config.toml
translate = 0.12
cutout = 0.4
norm = "layernorm"
qk_norm = false
moe = "soft"
num_experts = 32
shared_expert = false
patch_size = [4, 4]
beta1 = 0.9
beta2 = 0.98
ema_decay = 0.999
lr_schedule = "step"
Rows from block 4 of a small multi-label image tagger, named by matrix and row number. Rows with one number within an expert belong to one neuron, the router's apart. Each number is 128 + 24 x the weight over its row's rms, rounded and kept within 0 to 255. All counts start at 0. Numbers have three digits each.
After each expert's rows are labels from the 100 images, of 14848, where the router gives the expert most weight on average: "responds to" is what is common among them. Only what is clearly more common there than usual is listed. The data: Sentinel-2 satellite tiles (TerraMesh). In brackets: how many of the 100.
# router: slot weights (model.blocks.4.mlp.router.weight, 64x160), inputs 80-159
# up: expert up (model.blocks.4.mlp.up, 32x160x160), inputs 80-159
# down: expert down (model.blocks.4.mlp.down, 32x160x160, transposed), outputs 80-159

# expert 13
router.26:139096116116161115135094164138123119155150169197181136137145147157105116153119108160097148112100074096163158133121084112110161123096154100144132093155168111127126125127133160137137143152113087103128129139094120114108148084121120154158116112
router.27:117141156129159101117099099087086095135130159167166148140114119160090112148117088158119124110117100133152143146106087103122159143139137096158090092123173151138122126110151182144113167157152108112123145118128078106138133088118146160121095094
up.0:172146154129127082126153085116147152131095165128122105076113088095168153109119145100152134103147145102098096148150143151145095130125118138074162143102133125078109136141115127145174107127115140149126125139129148160140121149103134117169133130
down.0:157142125148144099127108077110101142108138158122135155150165121118181099118103100151137127138138111116118127136124132155095102092186159086154110110106147193133112145153121174134167080096157106128076119104173123126142141150111145083143102122
up.1:148115100153103131113176128091145136117153071135134090127120128122171128154118193119118141139177149122115167130138108168095123104108114129177115167141115115132147144082146145109172111121111099128108104111141163115134117182139100133120138116
down.1:116097117113128156095145106088119121130205093128107133157086152137128108125135090150121152121134124177111154135096180103149173140135179076142108090123153164135152095141124108148107142165137117125139122124151098066118126099164132162089123119
up.2:108185169153121110149146095124119131134074108100101133076132089126139172126142138100116122123139158142105122097138090133157124160161049159111122169116143156103095125097135123163120161122164177121150142110141129142125114172120126086135119126
down.2:120149095160144112158096125161105096133117152106083111159136126148145086174117127172123143117146108089110137091141105153075110141158146146118104110159130153124089110143128163107114109120113146079137149123145160139130136126118115111148130120
responds to: trees (91); main land cover: rangeland (52); clouds (41); main land cover: trees (40)

# expert 7
router.14:153153126122088122129159127141133143097138120133142122125168122121124137113098163089108137144127130115149110105115153145133079144144150141089143147092173156132115129140129102142119092075112132146137124146106142171113150145087120112122121130
router.15:145098153098081141146175151124150132065156123089130127103161156125091132117098171074089080182114152115129103145109161135138100150137150110104158144094103163147149141149122109139094112093115108144149145150133112125100163178119148126109093119
up.0:076160121151150119112038131153108127164101130126113137115116106145117141136151107169123107088141145200117130110150121142118141144173077183129119157138134077131112120112136147115092179117118173108132094107082110139122115100141105101163157140
down.0:116170126152172087120143091151136107124077152099065162155173094100184111144159119148130154140144090140121140076122098096097118133140110128133146096134080140089092119120134124157155100135152100093131146116103121131152149118079134094157135123
up.1:100120108132162101042106119107155144128137129143122150156162141144133099135119085138102130095125091148147180146130157105105152118178137110141101120111166165128145144124121127125132146104138089129099112128154135110112089106111130168126140129
down.1:130115112152123098083145118139124174111133150150132135120121149093104136079146105101157130138093154136151140145153142165132138099154137139138119171102130153117164149088149149109107156118121176160096133114102105100172087114097158123150133096
up.2:190118129102123127141163121122171142121140112151136129092157136133127143120130145091119092155122162125128121163115114149134102139123128089109175151106072152137157138161106160116129122094134118146134176147155113159108136170137133098109097105
down.2:178113137098126122162113137153149098109107110132145073135167139132125124146082184102092114113120120080122108142102101152124095165092144127090135117123130138156104155142096105149153107140075090110163098161147157158070142124100136144145089141
responds to: snow or ice (85); main land cover: snow or ice (35)

# expert 16
router.32:158111105115084129111172105123189138132136062108111118143165141146146099110122165107096136115115135113110157114102115117099126162131143171123132123091180174152158113150096113151124097101132105139120126140179156138086144149117122159101106127
router.33:175121132099084143140167105139155112121149072100153118147165113109145120121109165097108121118107138119106126090106098114120078158122159158136156131089150164156129122147114093152128085098107111128142116157160144186094147156114123150107131111
up.0:141120128153099142121142119168120128110113127124132112126136087089153141142156120118154122096114141122070123095168103146096078128082134126125148142135152110137113140080146120124135137122110101106158148164093151175152135098149113114170159112
down.0:144138126129131106137118189148131135104088134189183101114161136107092167110109151102148109128101141125168091163129104168128092100133110154116148164125081097143110163097095120127137126111135142152134080130142142143117157107108125108159089157
up.1:063114171112130112089131167101133133102094135110147108081100136116104169104145133112149144163115114125136085145133135114159094115127124170123167114139133104094128153129120115127138163156076122164120124136093099139107143140135145140124126150
down.1:132169153119127091186124105132079102127106146112106127134149093129137153101106143142159104146124099102118092117102139133147103157161118122109108093113116144162113125140122145155106100146149166128148139125182104123138157123171132088130080150
up.2:094169128176146077129120100143107148154074163121101134109101090131161144156157119129136139136175147128098117096184113134130104129138115147127122147147143084058091127104145168102150122127111137116126138120092125132142106130149108109164173127
down.2:124088104154174098133163156153130133146093147132075101164150129133115095152126085126109154150124111061122145118148133143106074096151164158106116136145106168112140156137093144114157093128136136131113142117120163147128102159090111120133111149
responds to: clouds (82)

# expert 15
router.30:158135119154104123088148104120157122162163086177136093145167130126167113139122154114104135085119137124134153129098056101120128121101132122149108143112110158152149145105101106153111104135154124139122114121171161122112110144141104141129082096
router.31:186147117137113129135124104125148159169143075178113121127143121129167137118130149114135093102106125134121134122103045101132107144106102123151108121138139149164140152133074096131116100146177138136116148104152139129098140132130108145123063119
up.3:129097101140103131115097175113106136142150078125162120153122132153111120127152193178133074113130174167078155116137083176104164134126118145153116128147079134147129136103134100075093129128134118093128132120114118135137123135126113140115125121
down.3:090140104136137120098116113103103106135179112143165161160140109164129103111120073162145123162131099154158137100109154125105151138150129106142108098164131149160113119124120141129149115132192148112132132088141098091125143144121138151114085114
up.4:145084106101096155115113149093139181145167125121112126130111185146112124101132172125133102104114162138108156144106114129139138118160121132130146129115135178138163136150086099117127133122122127156107126113126124102126105109139150169080140103
down.4:159098133128097144133143126168115115127190111167140135113104139153109145123149097143123085113111149147105153121132140142148178161113141112114135124127127127158134116087144133128090175133142151116172146167113116117116095099155129110111085069
up.5:149112148108114112128122126160141145061146132144079111123149146096134126137128121118137159087107139143102116137137108136117102107096144112124155106127163126138114136143130107156139112142065107135118117193104158117135135106114130143145107129
down.5:116108097137144120104072168157095157102140138136142145161168141134133117106162090151174147113103119197136138128155129150095120114115150122160136140154119123148100183095122124111134131126155090135110129138114114115141143102114130147131147112
responds to: crops (98); built area (94); main land cover: crops (82)

# expert 31
router.62:070114163106109155132158175103124118162101132129150123095108116146085173108123137079123107161120139116181117104132144095170141141141092114107116157154161110122164110128155155083077164134135140114161158108114106099112126125129141141129117129
router.63:152153132145111101132125113149140136116098135155138150100140102112138168125147150064129087121138181140124097127168103161112057135122122138095149153100129113139142172130122118096106132066107109127136141134155132143126121132111105106178127109
up.0:152130133104149134147115126128152101120164122119158123161148109125133095149071125131090128112133109089122105142102126129120103160107181124113156082121103145167114134175088107181151100123117100107143097165183123132114155140108118127130108139
down.0:092152142129141138103139092113095124107152114088084130139114140107152121107146088178152182137120094155112109121102146084138149101131132096165113093122148133104112113162118090157110105185146126161098117141124108111143155091153139141101149162
up.1:121136140098152114139111128128116105083126121111163093136131127143140118121120141149140133154126102139116066118115119134131103149134109132123133060162118145144099146189105132154123128135103139134138131216121109148101184157137154123112111186
down.1:116075074126128141088110170117136150133165124119131115127132180165120092116136133115130131119102140135131169138127102126129172138126135133134117143161151164130164153121127125099116160111125119116116157120102140094119098159108156179089158104
up.2:114095123114096137082144125118191157143182081133119185117114143134126102158153139104100131086106146153127164115145104107128123112049137127140174162106165137109158114141142124126124131135122114120118154122114127125147141146115088173123171090
down.2:120104105157105157120164177152166141133118102145141102114105130137127107154106135092108133135134170143157166117140156128115136128088123114126085172166126093117135136075131132084131150160126130114135112132125165142107123148131110125107132117
responds to: snow or ice (95); trees (90); main land cover: snow or ice (56)

# expert 3
router.6:145110123112103132160120162158120162103097135116138069116107143125095162097118139139152133144082152100150094138111124145143152125094094127093121162152163095123137134141133144093070158136086151157135131138105199115112134123161138153136114154
router.7:127144141120085129133084086097121129135143084149141194127145117124169115143173118118132086110158139160073143118168090114106112138158120122166095132076094153108139135127118066125125150104144124121131128125147108165129107145112121111143161109
up.0:116170148128129125127071108093126095140119112090114153145142121137145114121160143120121140123135080139124110094112080094127090146152103153133107099121099166141112126175109092164114109137159156132114132099148079135098145161089123118128113158
down.0:100167151126154123131108103110114127147111153139125143151166097104157141128137113148145132135175111137160103109117144094107100099155112106146105099115074122123110141141107099180119092148158112166085093104154113146146160104135112126164155178
up.1:097161133108151095134067119110142122164112101101119140157154118141151109118166123130120136134138073149111121097117102104123105152154115141130120093132105168139115144171085095154121094129170135131108141111171070145108154155111121116117107156
down.1:128179153137150103153130087122137132142076150140121135147152093096158137110120135108149127132171126113146099111128131110128096086141111104150119109100093114110103120158112123175133078151165115165084118089156122149150154104121098109173142156
up.2:153149142136109119126147136158156158152103126173113136116132122111104158111154110081133109096088172158123105142150087147128120123087125136123139180089142103123161125116141137105106141098087150150115147094113145141131094086141123122143111112
down.2:113130149107136110120141139091119149113118145165157115078133125111093159093126117110144111156106141116164119173133155188159126130185120136105109171134098134124136173079122136113134158095121154165141111129129102142115111116121144114144111127
responds to: snow or ice (97); main land cover: snow or ice (91); bare ground (50)

# expert 18
router.36:101151161127152142114086130140115114125110118178148190140153131147134125130145100147108136116111103162166125124133100086125104153175122134143112124108148155129100174110116096149117148090104128120124122155116070137093126132102140156132144118
router.37:107152174128155152107100129125116111119120110173144183133148117140126141137142113130117102130130102158162126115125114097123101116170136145169108120123152144135101172124140101130109161107118121109123121145107059153089132094108127165154121118
up.0:152148155168131106131081076120110138141122146159108185113114111102109137128145047141137081081137154168121129143146121137126145139150144106152127146080150154118158094125173141115127138107145166120119166121176117123161111094143131093148129086
down.0:118175127158105092152100140138136121146133160123124132173186110115139119135133134161121125097133131100129116105098106112064118113102140118164151124103134137144113096140123088165132057141147073135102120112159142128127152137128110165165102127
up.1:122189168142138143149084109163087097098091158135159164110161088124142157141135110136117088130126119172125094100126105126121123159152112091113102133118139141156081125127162114156088137087128159107158104162130129146119128082132126081157115134
down.1:149096072127150126092098125116173147148140143155140123177171158134155072149130166123106136114172120104126164143131142107088116112105153115143138110133086155116160150158098124109153117118128074131091113121114149129120092154106136171134156124
up.2:144154099144128111114136127115108114102132159150137110176138099094128121131090146126127135099143157139147134124114099135092126085075174094170138133125148110158141116128177166141101094164141093120076089086106162080146130117146100142160093105
down.2:106128133141144151074137107102142122147190092156127136181125120134139122131120076147102137133158163160131163137113191123100144130112173086154114132139112147143164127121096111137102134163186114117125102111150120083099131117150101142107112134
responds to: clouds (94)

# expert 21
router.42:091164103124104126104150113080124168137115098109123113144101100103124165101173103102138156147093103123160102146115125104158091126128109122130125143105134155150165112162090135145116096146173184139097107099124112096128140100122139097085098145
router.43:175132110109112127133131145126126118097148174128187097148108131109111125145103164090109123157133118094153133137096165159121123153156163118090124148087096151149117135108154116144126130111111115116144111129125154119137139123101135098153111118
up.3:129121080163144114090111158121154166088130141126153125153131170122154095126105101168125146118146131124148144126139147124084141094144135100175103128147143103097152150136123147111130147125111080139102115157120136117146144150084131203132150142
down.3:116131146122110105083149124144121132106147134107122088110089144122112140123145097147122137119109157148133149131121162137158163150150141117099109126108145130122124120084155155149069146134084157141128098146111117095135094133113163102108087124
up.4:079139121103113156112070141114170144170121091142122144147143099135150133139154117059128125142126107147160121082144084076140087123130110177141124125147154115154160134139114127141147109117131168123114126116142109111088126103143098109120119137
down.4:125143121146140080103129117194116141118080165151108114188172128108151126108140084141168140133111118114144113106144112144098084101174138124155105123126097169132089167114117113134135106111154108136078130127123148156140152087075130112159125129
up.5:128129139147141118103091083135165158146129137155081172115147151115161116134170127146140139102135178169110154143153079100131124114136138143158145154104119123101141142125135127103184130110132119142113141120137108125166115088103121133144212106
down.5:153109107138119153139142149147146126153138123141171116146109128151131111171125153108106117146156143126142163125138126116122150149085144153107117180153121079129140111088158152095135147112087156101156125147116153121116095182162094096132125117
responds to: water (98); main land cover: water (98)

# expert 14
router.28:153111106074082121105094134099101137083138160153228141142088113144199135152128157131128153121121144158189155124144089148103118117111151109152095147145168126138127156150134181134113136149112127125137115136095120106123110133112105148124132123
router.29:163105103108095158139132128102129124107154120126163161163119117106180097169098168132106160123154139137139152112115105124102146084083147085155094123160121108145136107129154151144141116157119110105110096091146153088146127167156097141121119132
up.0:126138119169188118149092124147100137154112076157108166135152150150132133128133059167148112123129109144146140153159134125114151128143067127153120135155115123097097160109088135104100135117193147131118143139132114140104129112121133146098143167
down.0:100102116126132149137127158157152120178108120144131126156148125150143081160154127093121135146136120111120129084168117104109115133083121145116120150164139119111116134110125143086140163123112132098144168157088153164131106136124103135134188120
up.1:091187136167147106103093112176146135137116107127036128132166134112131134136161099117117127087124143182127126142117126134127146136159112150119125146076093157161099118081106113154095118089099168117123105129171116112116139112107110057132111168
down.1:092177136179106101138150124142107131086113096107111097164163110087144139113107095145157153153128157159139125105137154173083099096157122112146150139142141130150094150103097090145138099135156131135105093123116130122150179095098110095122122135
up.2:128095120159142100072195144149163146125154130149100065143158170111113122117118080124116130123115107074122136149087161145117158129137154137125148115084104173112153144077118116133142123110106103152118112146163139136113121137104133141133101096
down.2:139135138131115111117135082108141163137118130153099164132142135077144137096157117114135142096103125149100132145129088099139137097130124091157112107076148142103178131165125098148132110128118123177079112105138133114160109083109150127161127133
responds to: crops (100); main land cover: crops (94); built area (73)

# expert 12
router.24:181128118139097089118101085130135138147146091153167131127148121090171139134190158150116111103130131135076143155152064152118106127137127150171138123105106150085114149120094075132180093124128145124119142145153108170125146161079124113149135096
router.25:161133116148114104111108094110145141160147085144142124139145132104167124140168159152132110085160137119077136140142060139111096129135141158153131119103096164119126149099084073122166095126137151131108154146163106151145141152079125110144144097
up.3:147124145153101139142099126115136135157125133157139149120105114138112159134146125112133066107147155112096124106172134155142113146128123183125146143136141129133144149121145110072114153088128116119137183125130110157119096127106107135136138093
down.3:102184127134147085149107162147117101127084116113161131132168110117132157133111154128157116147137141121154082110138121144109064132119100142117134128152104118161082167140094123136145091145167159128153133132130111158118180143133123108155108168
up.4:163104134126162117129126099112142109137119127140132142096135110097124169147173102118119110094107112150091125150134173146142111139165140088095163130099166110130139119115124084114149150092069106157145144150119141147098106131168171112127146104
down.4:133166156140086133163113144145110153122074150132126143128143107114118151166130095113142077149129114118162103118125150150103089108161117172098108142142162060121106158128154139107131096134099150113137147131117153168129125070120128101178114145
up.5:163131153129161094142145110157113117114112149130131119093178132112089158111114100125125064121106130112092104138119120148138121146149151121089163125095129157151105136093127093130168142080137126126156144145146135177106093081146151080178115098
down.5:148150144154143151111159106145152099141086115171148099154165104096145122168134127132096149151130125080142109122112124103125113100126132086127087132131130108133112136099119098147129101170120141108137076138116169136101153118109097090158105160
responds to: snow or ice (55); main land cover: snow or ice (48)

# expert 22
router.44:106117183100124129133131125086159125144096090088108103098101141145125180123173147112146122146124122102124092140119107110157117145138090164106170117135134132131155143164098155147144143146143157157152143150149107113094145120158141144091110156
router.45:142093113094159131086085150122169136153147103157127168141128143154132104153126110117111152078108100136169156148123137105129143148121127117117140111159157154103155147134083147159197159121116109129119134173122126108109122110104137145094157124
up.0:189098132136147130131137103154143104161155117156122116122139142129151118143135105167115124082094114107087137160132146134127149159097124094110156125124091157103112136102094108136169150125151134116177160164167187174141101114139150084122137122
down.0:126115114126165121121139162152165128141093144148133089198144127113154105162141172111110159152144097111146107123138136125104095111081146133132134136153095109113116141137104117130128093158103105113127110114112149149122136100124108138155172167
up.1:099139183132112111136110145154119109100095112129131112079131102129144159133149133137143108146106147098133102099157073130139077126131105158138135138144139077102079191141114130105111122121125132140152171148123123148115145114129133138152136140
down.1:178135111161143104121126112151147146129111146146141104166180114108187099158097163100127121092153113092119136121126099141078095098107146074126126134107112158152129135165104131134116103101108109113095103132172189136142121136129117116169102124
up.2:147112128121103148141159146123131148124125134141146145074069141147108143118119139117143125153129144131141131141151136132139145125090101144118109158146151093077122116111141152091116192132118144146139179142052148159143112160117143143115152111
down.2:161095072109126121121130151141128114106174132135136122139151169136113098111088115138112119115107114145133165153071160115137161153124175086127148111143116148172139130119106104141130114126137116129129101122166094075099127105124138141086075129
responds to: clouds (99); main land cover: clouds (36); main land cover: water (32)

# expert 8
router.16:130131149143138126173179129138106102145153105109105079136183138127085131135101133142112088162120113091114105119093148156149139154157141113120162105123095163146107131123132075110116109117146114121150109112173160165111116121183131118116105144
router.17:144117103147107096088124155131158160099149155091142107152115125085174122114100144106134138123156173118142149133153154164099062110124145117131125183148118125085140175128148142106177088115115125151107106126127166119148083154130108134145171136
up.0:101187127156158104128125076158118131128087115098146176138172093113174141104147047134139096146143140214091124108173138140090106125150102163132114138121093134127112135116135090121140119072178145128115136119156115172141120140110115103154161130
down.0:065104149127140134108159168123129144152092116110068106116114146133089144117169125107148171152099112117139117136149154102152135121139095167112149128154140100086118133092113116124125149156119160150110146149077112148130127136142147130125170154
up.1:107149133128127072103155116139144142099114143073141094123125116101173134124117103130155170134160142109110108109161146157116085116088139109117135134113115081064119127142139144156169081147118120147123121144130157138163111165143132094171149145
down.1:159131173114126125113127096124156159084130130137122110101124146102130158116122119132127119082127171154097111151128098131145138120111135129115157141059124139112150138144142113155123149113097110159116116181153132136136114132132151139142143124
up.2:092177129165116142148131117116126111154098120186158145137109082129132136143141093143125153146143115137163120103150100073110135096104119105180097138139160065127152092136163179139070121169139117124113136111117122121142159131123097145142113118
down.2:107130118109158163067129113076122111125176137133134143186096134126148096136125068154127160167152107142156144118103209103122140131154189092137094111146145126115143114129117114150177115147147107124115097111141108071118135125127133138112131148
responds to: main land cover: trees (68)

# expert 26
router.52:181131138142119092105108078116159143137133132163141153108124094106157140133147119114140108092139142123080125124167102167102089141125142154133157144094144134111130148121107106120198097102139115133133173143139132184128108161111112130156146105
router.53:190139140150131089101125063131156146136138116139140150105129104113141132122149119111141098091150143117092143145162103169124094137129141137138150155101141120124121156136113101127190087106155127121125167147155124185123134156098123136164152111
up.0:145081148135089146143117121105118114139122078142160141114112123145123136144147143111131058139136155125103156129163123165143123152138119140151107149141117125130146157085136079074142171090134109104164158129147113144131091160142108146118131094
down.0:118158130111137098143105188156134123134095126135181115116168090125108162118121159110124103157141140119175097123141117159114071144130109163099153168136069099160084172098103144120142111081118136140158129133136110172131162157142112108158124159
up.1:141127088164160079106126107106145162134137139130128148179136137119158087124117139140115160102149099114154175133120120149087150104140159100158119115129103155113160116123109129140194072157157093125068089084138128082157130152067127145135132123
down.1:124086128107117172108157108093131110141185095112096135129085152145129127127140122149117150130118135157116168134091182077168197148110142094130113080120157130119152093118126126150136146181161135126129121130127089075122119127149140139066112114
up.2:116156148150146131141066100150092119136136117133129151111140141157130138144148098163124075143144137160093123101144127122115120159184093167151102099132113141140088164117121099114102154084152172109158153147114107189106136089123118136120175149
down.2:106093082157145125111122141132175149166133137142106142177158150149159077171148151126111137138157122119130172102155111120084117103122120137156106151153132133130152161162115138104145116111146116108090147098111150127142102146115123149128180113
responds to: snow or ice (95); main land cover: snow or ice (91)

# expert 25
router.50:126155118161121091063130079107162136127123106144147162123138093110182143119167100115138128113150149147111146143172104161094090136139145152168134157094145160102132138104116108121171084118168154131125156137111118158124100165102107129144140092
router.51:144148149159109087072128084115166153149135105130145175117136092122178141130156090117154119108150140123111135125168089155101084137129137161153151161091151138108113153110112103130179091113187167116117147140116126159137107155109117138131171100
up.0:130136144141118130099141127100134118086117131158116121082138146128083171128116093105130131150099129114164094160115150146147109143149133145132157144095164133117105188128090132162144101145110133151120129175122117150087123087110141131115119153
down.0:129159141165107100147180117203113131123134126144108096104156121125142144178154115126143131171136082128103135106131148139132102104112082151143134170141142124097153117096143099099121081130134132115135127110128130185125159127151134069152105123
up.1:144099156142113166139138114100131154151130104152112188081119128106125140128155107093145093127121125105105121160140143155141095113110114127127126130117140099126162144122104028109179127129109091143148116124156149165117120125152128167139145101
down.1:143149134134115110138120115156140149114096131173167136121155093090145162119159125128133112159100118138142094114139128176122064084148111135159143152126110073137096166112132143118136085099113130149129105139146108187133156121116103095160130152
up.2:116134127129186083075148102115132135139109141135159157106123103159126133115149070105135112139129128136160148168134128170115141150163131120121132155144144153120131156078100171103198139114169141133127155118116105121123081157130136119138124119
down.2:135153155108085133122115102144118100141139104110091151102097133132147132108182123149116135101116131166108131111124136086162149149139104108098130089114141125105110080120158107157109126155116154122157133157117112108148140089153159077111156125
responds to: snow or ice (96); main land cover: snow or ice (96)

# expert 2
router.4:146127118145125152141113114076124135149146121170153145157122123121130106137121166117107099147158152112130139126122095124111133115156153144178115146100096163135168139112140103099126129129149105108105134111150120121142137132086106142156117085
router.5:121126106139144158119099141100100133127141158161170155161131151126095132137126125157119132175166099109182143121114146096119144109185166152182100097114093142147119153096139103122129127135117113122129104123104087113128141099085139139160136129
up.0:142152190132138121147128054139096098119104114130097136096121118092135147125171090147142123109124109124086117137139140126129136131147107117155132091090153137135105146122134116162123154160107125122151144157113114159143154087128129119135139127
down.0:165152111121124112206107173134088151097093168110156100106133116140089134120094200122147080131118131093114094134143066189132102120145113160142136137124125147163109145129146161094144134082133145139130159126148127160156160152142133119137139099
up.1:110097147119111157147154159098128133129118124125117145099111137132107147110134151098155124152113119085142113125124106101156125115147111136161102109174150144131133172171111113087129146151145115164128151108112100124099121123124135202110125125
down.1:127156133110088116166102109130118146114107110090122133106129130122106154091147142127167094132095116172120100121126102130161107123141100149133161100118137137158127114153129131143099118131151113153121152145140075152151172135102146127098131122
up.2:118100157069131164121142135079149112144131131121141115118105142152110122141128156109105139162148093097154137150105129089173147149151121158112105086123129139093126137124113122164142143176095109142138114149123064127087157165118144147111129134
down.2:111083146085107162120151147116150134145168102120126119095081160134093156113140102128123123144094148157135138143114174112171173142090145105120131119126146124118153117100144121140133173134098115147145131141114102096118092091154156167084146103
responds to: built area (62); main land cover: rangeland (48)

# expert 0
router.0:140142185154117093125128065111177142113090105102106131096146123104135147138155129084125117108128130107079115145138121155125082142137133178105152138076150127101125146153130096150170097125116131135135163161127121176127122164175121121123152132
router.1:110152161133127130157160105180136100131106116094078097111140117112143135153129129104105126109134158133076144115137141148114133175134116132084129141144147118119083120097147106136136122124096147109189121134119175138150087129172103103137151119
up.3:139158138149143063114061079133097151110108172149124160123115135099135117097144062154149100096130126164111114137129122153121124126175147110139115106068146172131141140166114140136137132118139099148105127120171105117147135087102157136169128116
down.3:098130140136132120149181138138144148138088141102083086100112119136117133129124159087136150154133128099125128106152136144160127135154095145087105141146127115063120126094149140094133141152102157125144143136112174150152125189110146088135144131
up.4:084163187168160121159155103123077104136104125107123132127148098153118140144107092135119124202147109088145132090114123093121144164160091164132100118157126129131098138118136134110092137116174144112163121113118133151097106130156121124138124146
down.4:145093108137144110139133153114150162149122147158105140120128171138101124125124132101115118123110134096129149175147115130144126135141113142114134147139113171117164182138101172103124166102124137160101147116123137130114076140131141171113129134
up.5:135133139135125087103083092106109163113136157125126137129117149120098136100134123134151084100113135116098140157125124179126138130159139153131147122097142178132150165166095106108165145148129096143093128108148098121130132093092152169127146121
down.5:064122123163142159126161159128137130162091106111103128143113112126155117154143141116124155174171118127148140097154158123135108102120104136138104134187134100085105124095125129104167125151137141113134114123104144129116127137126080095140171140
responds to: trees (99); crops (98); built area (94); main land cover: crops (81)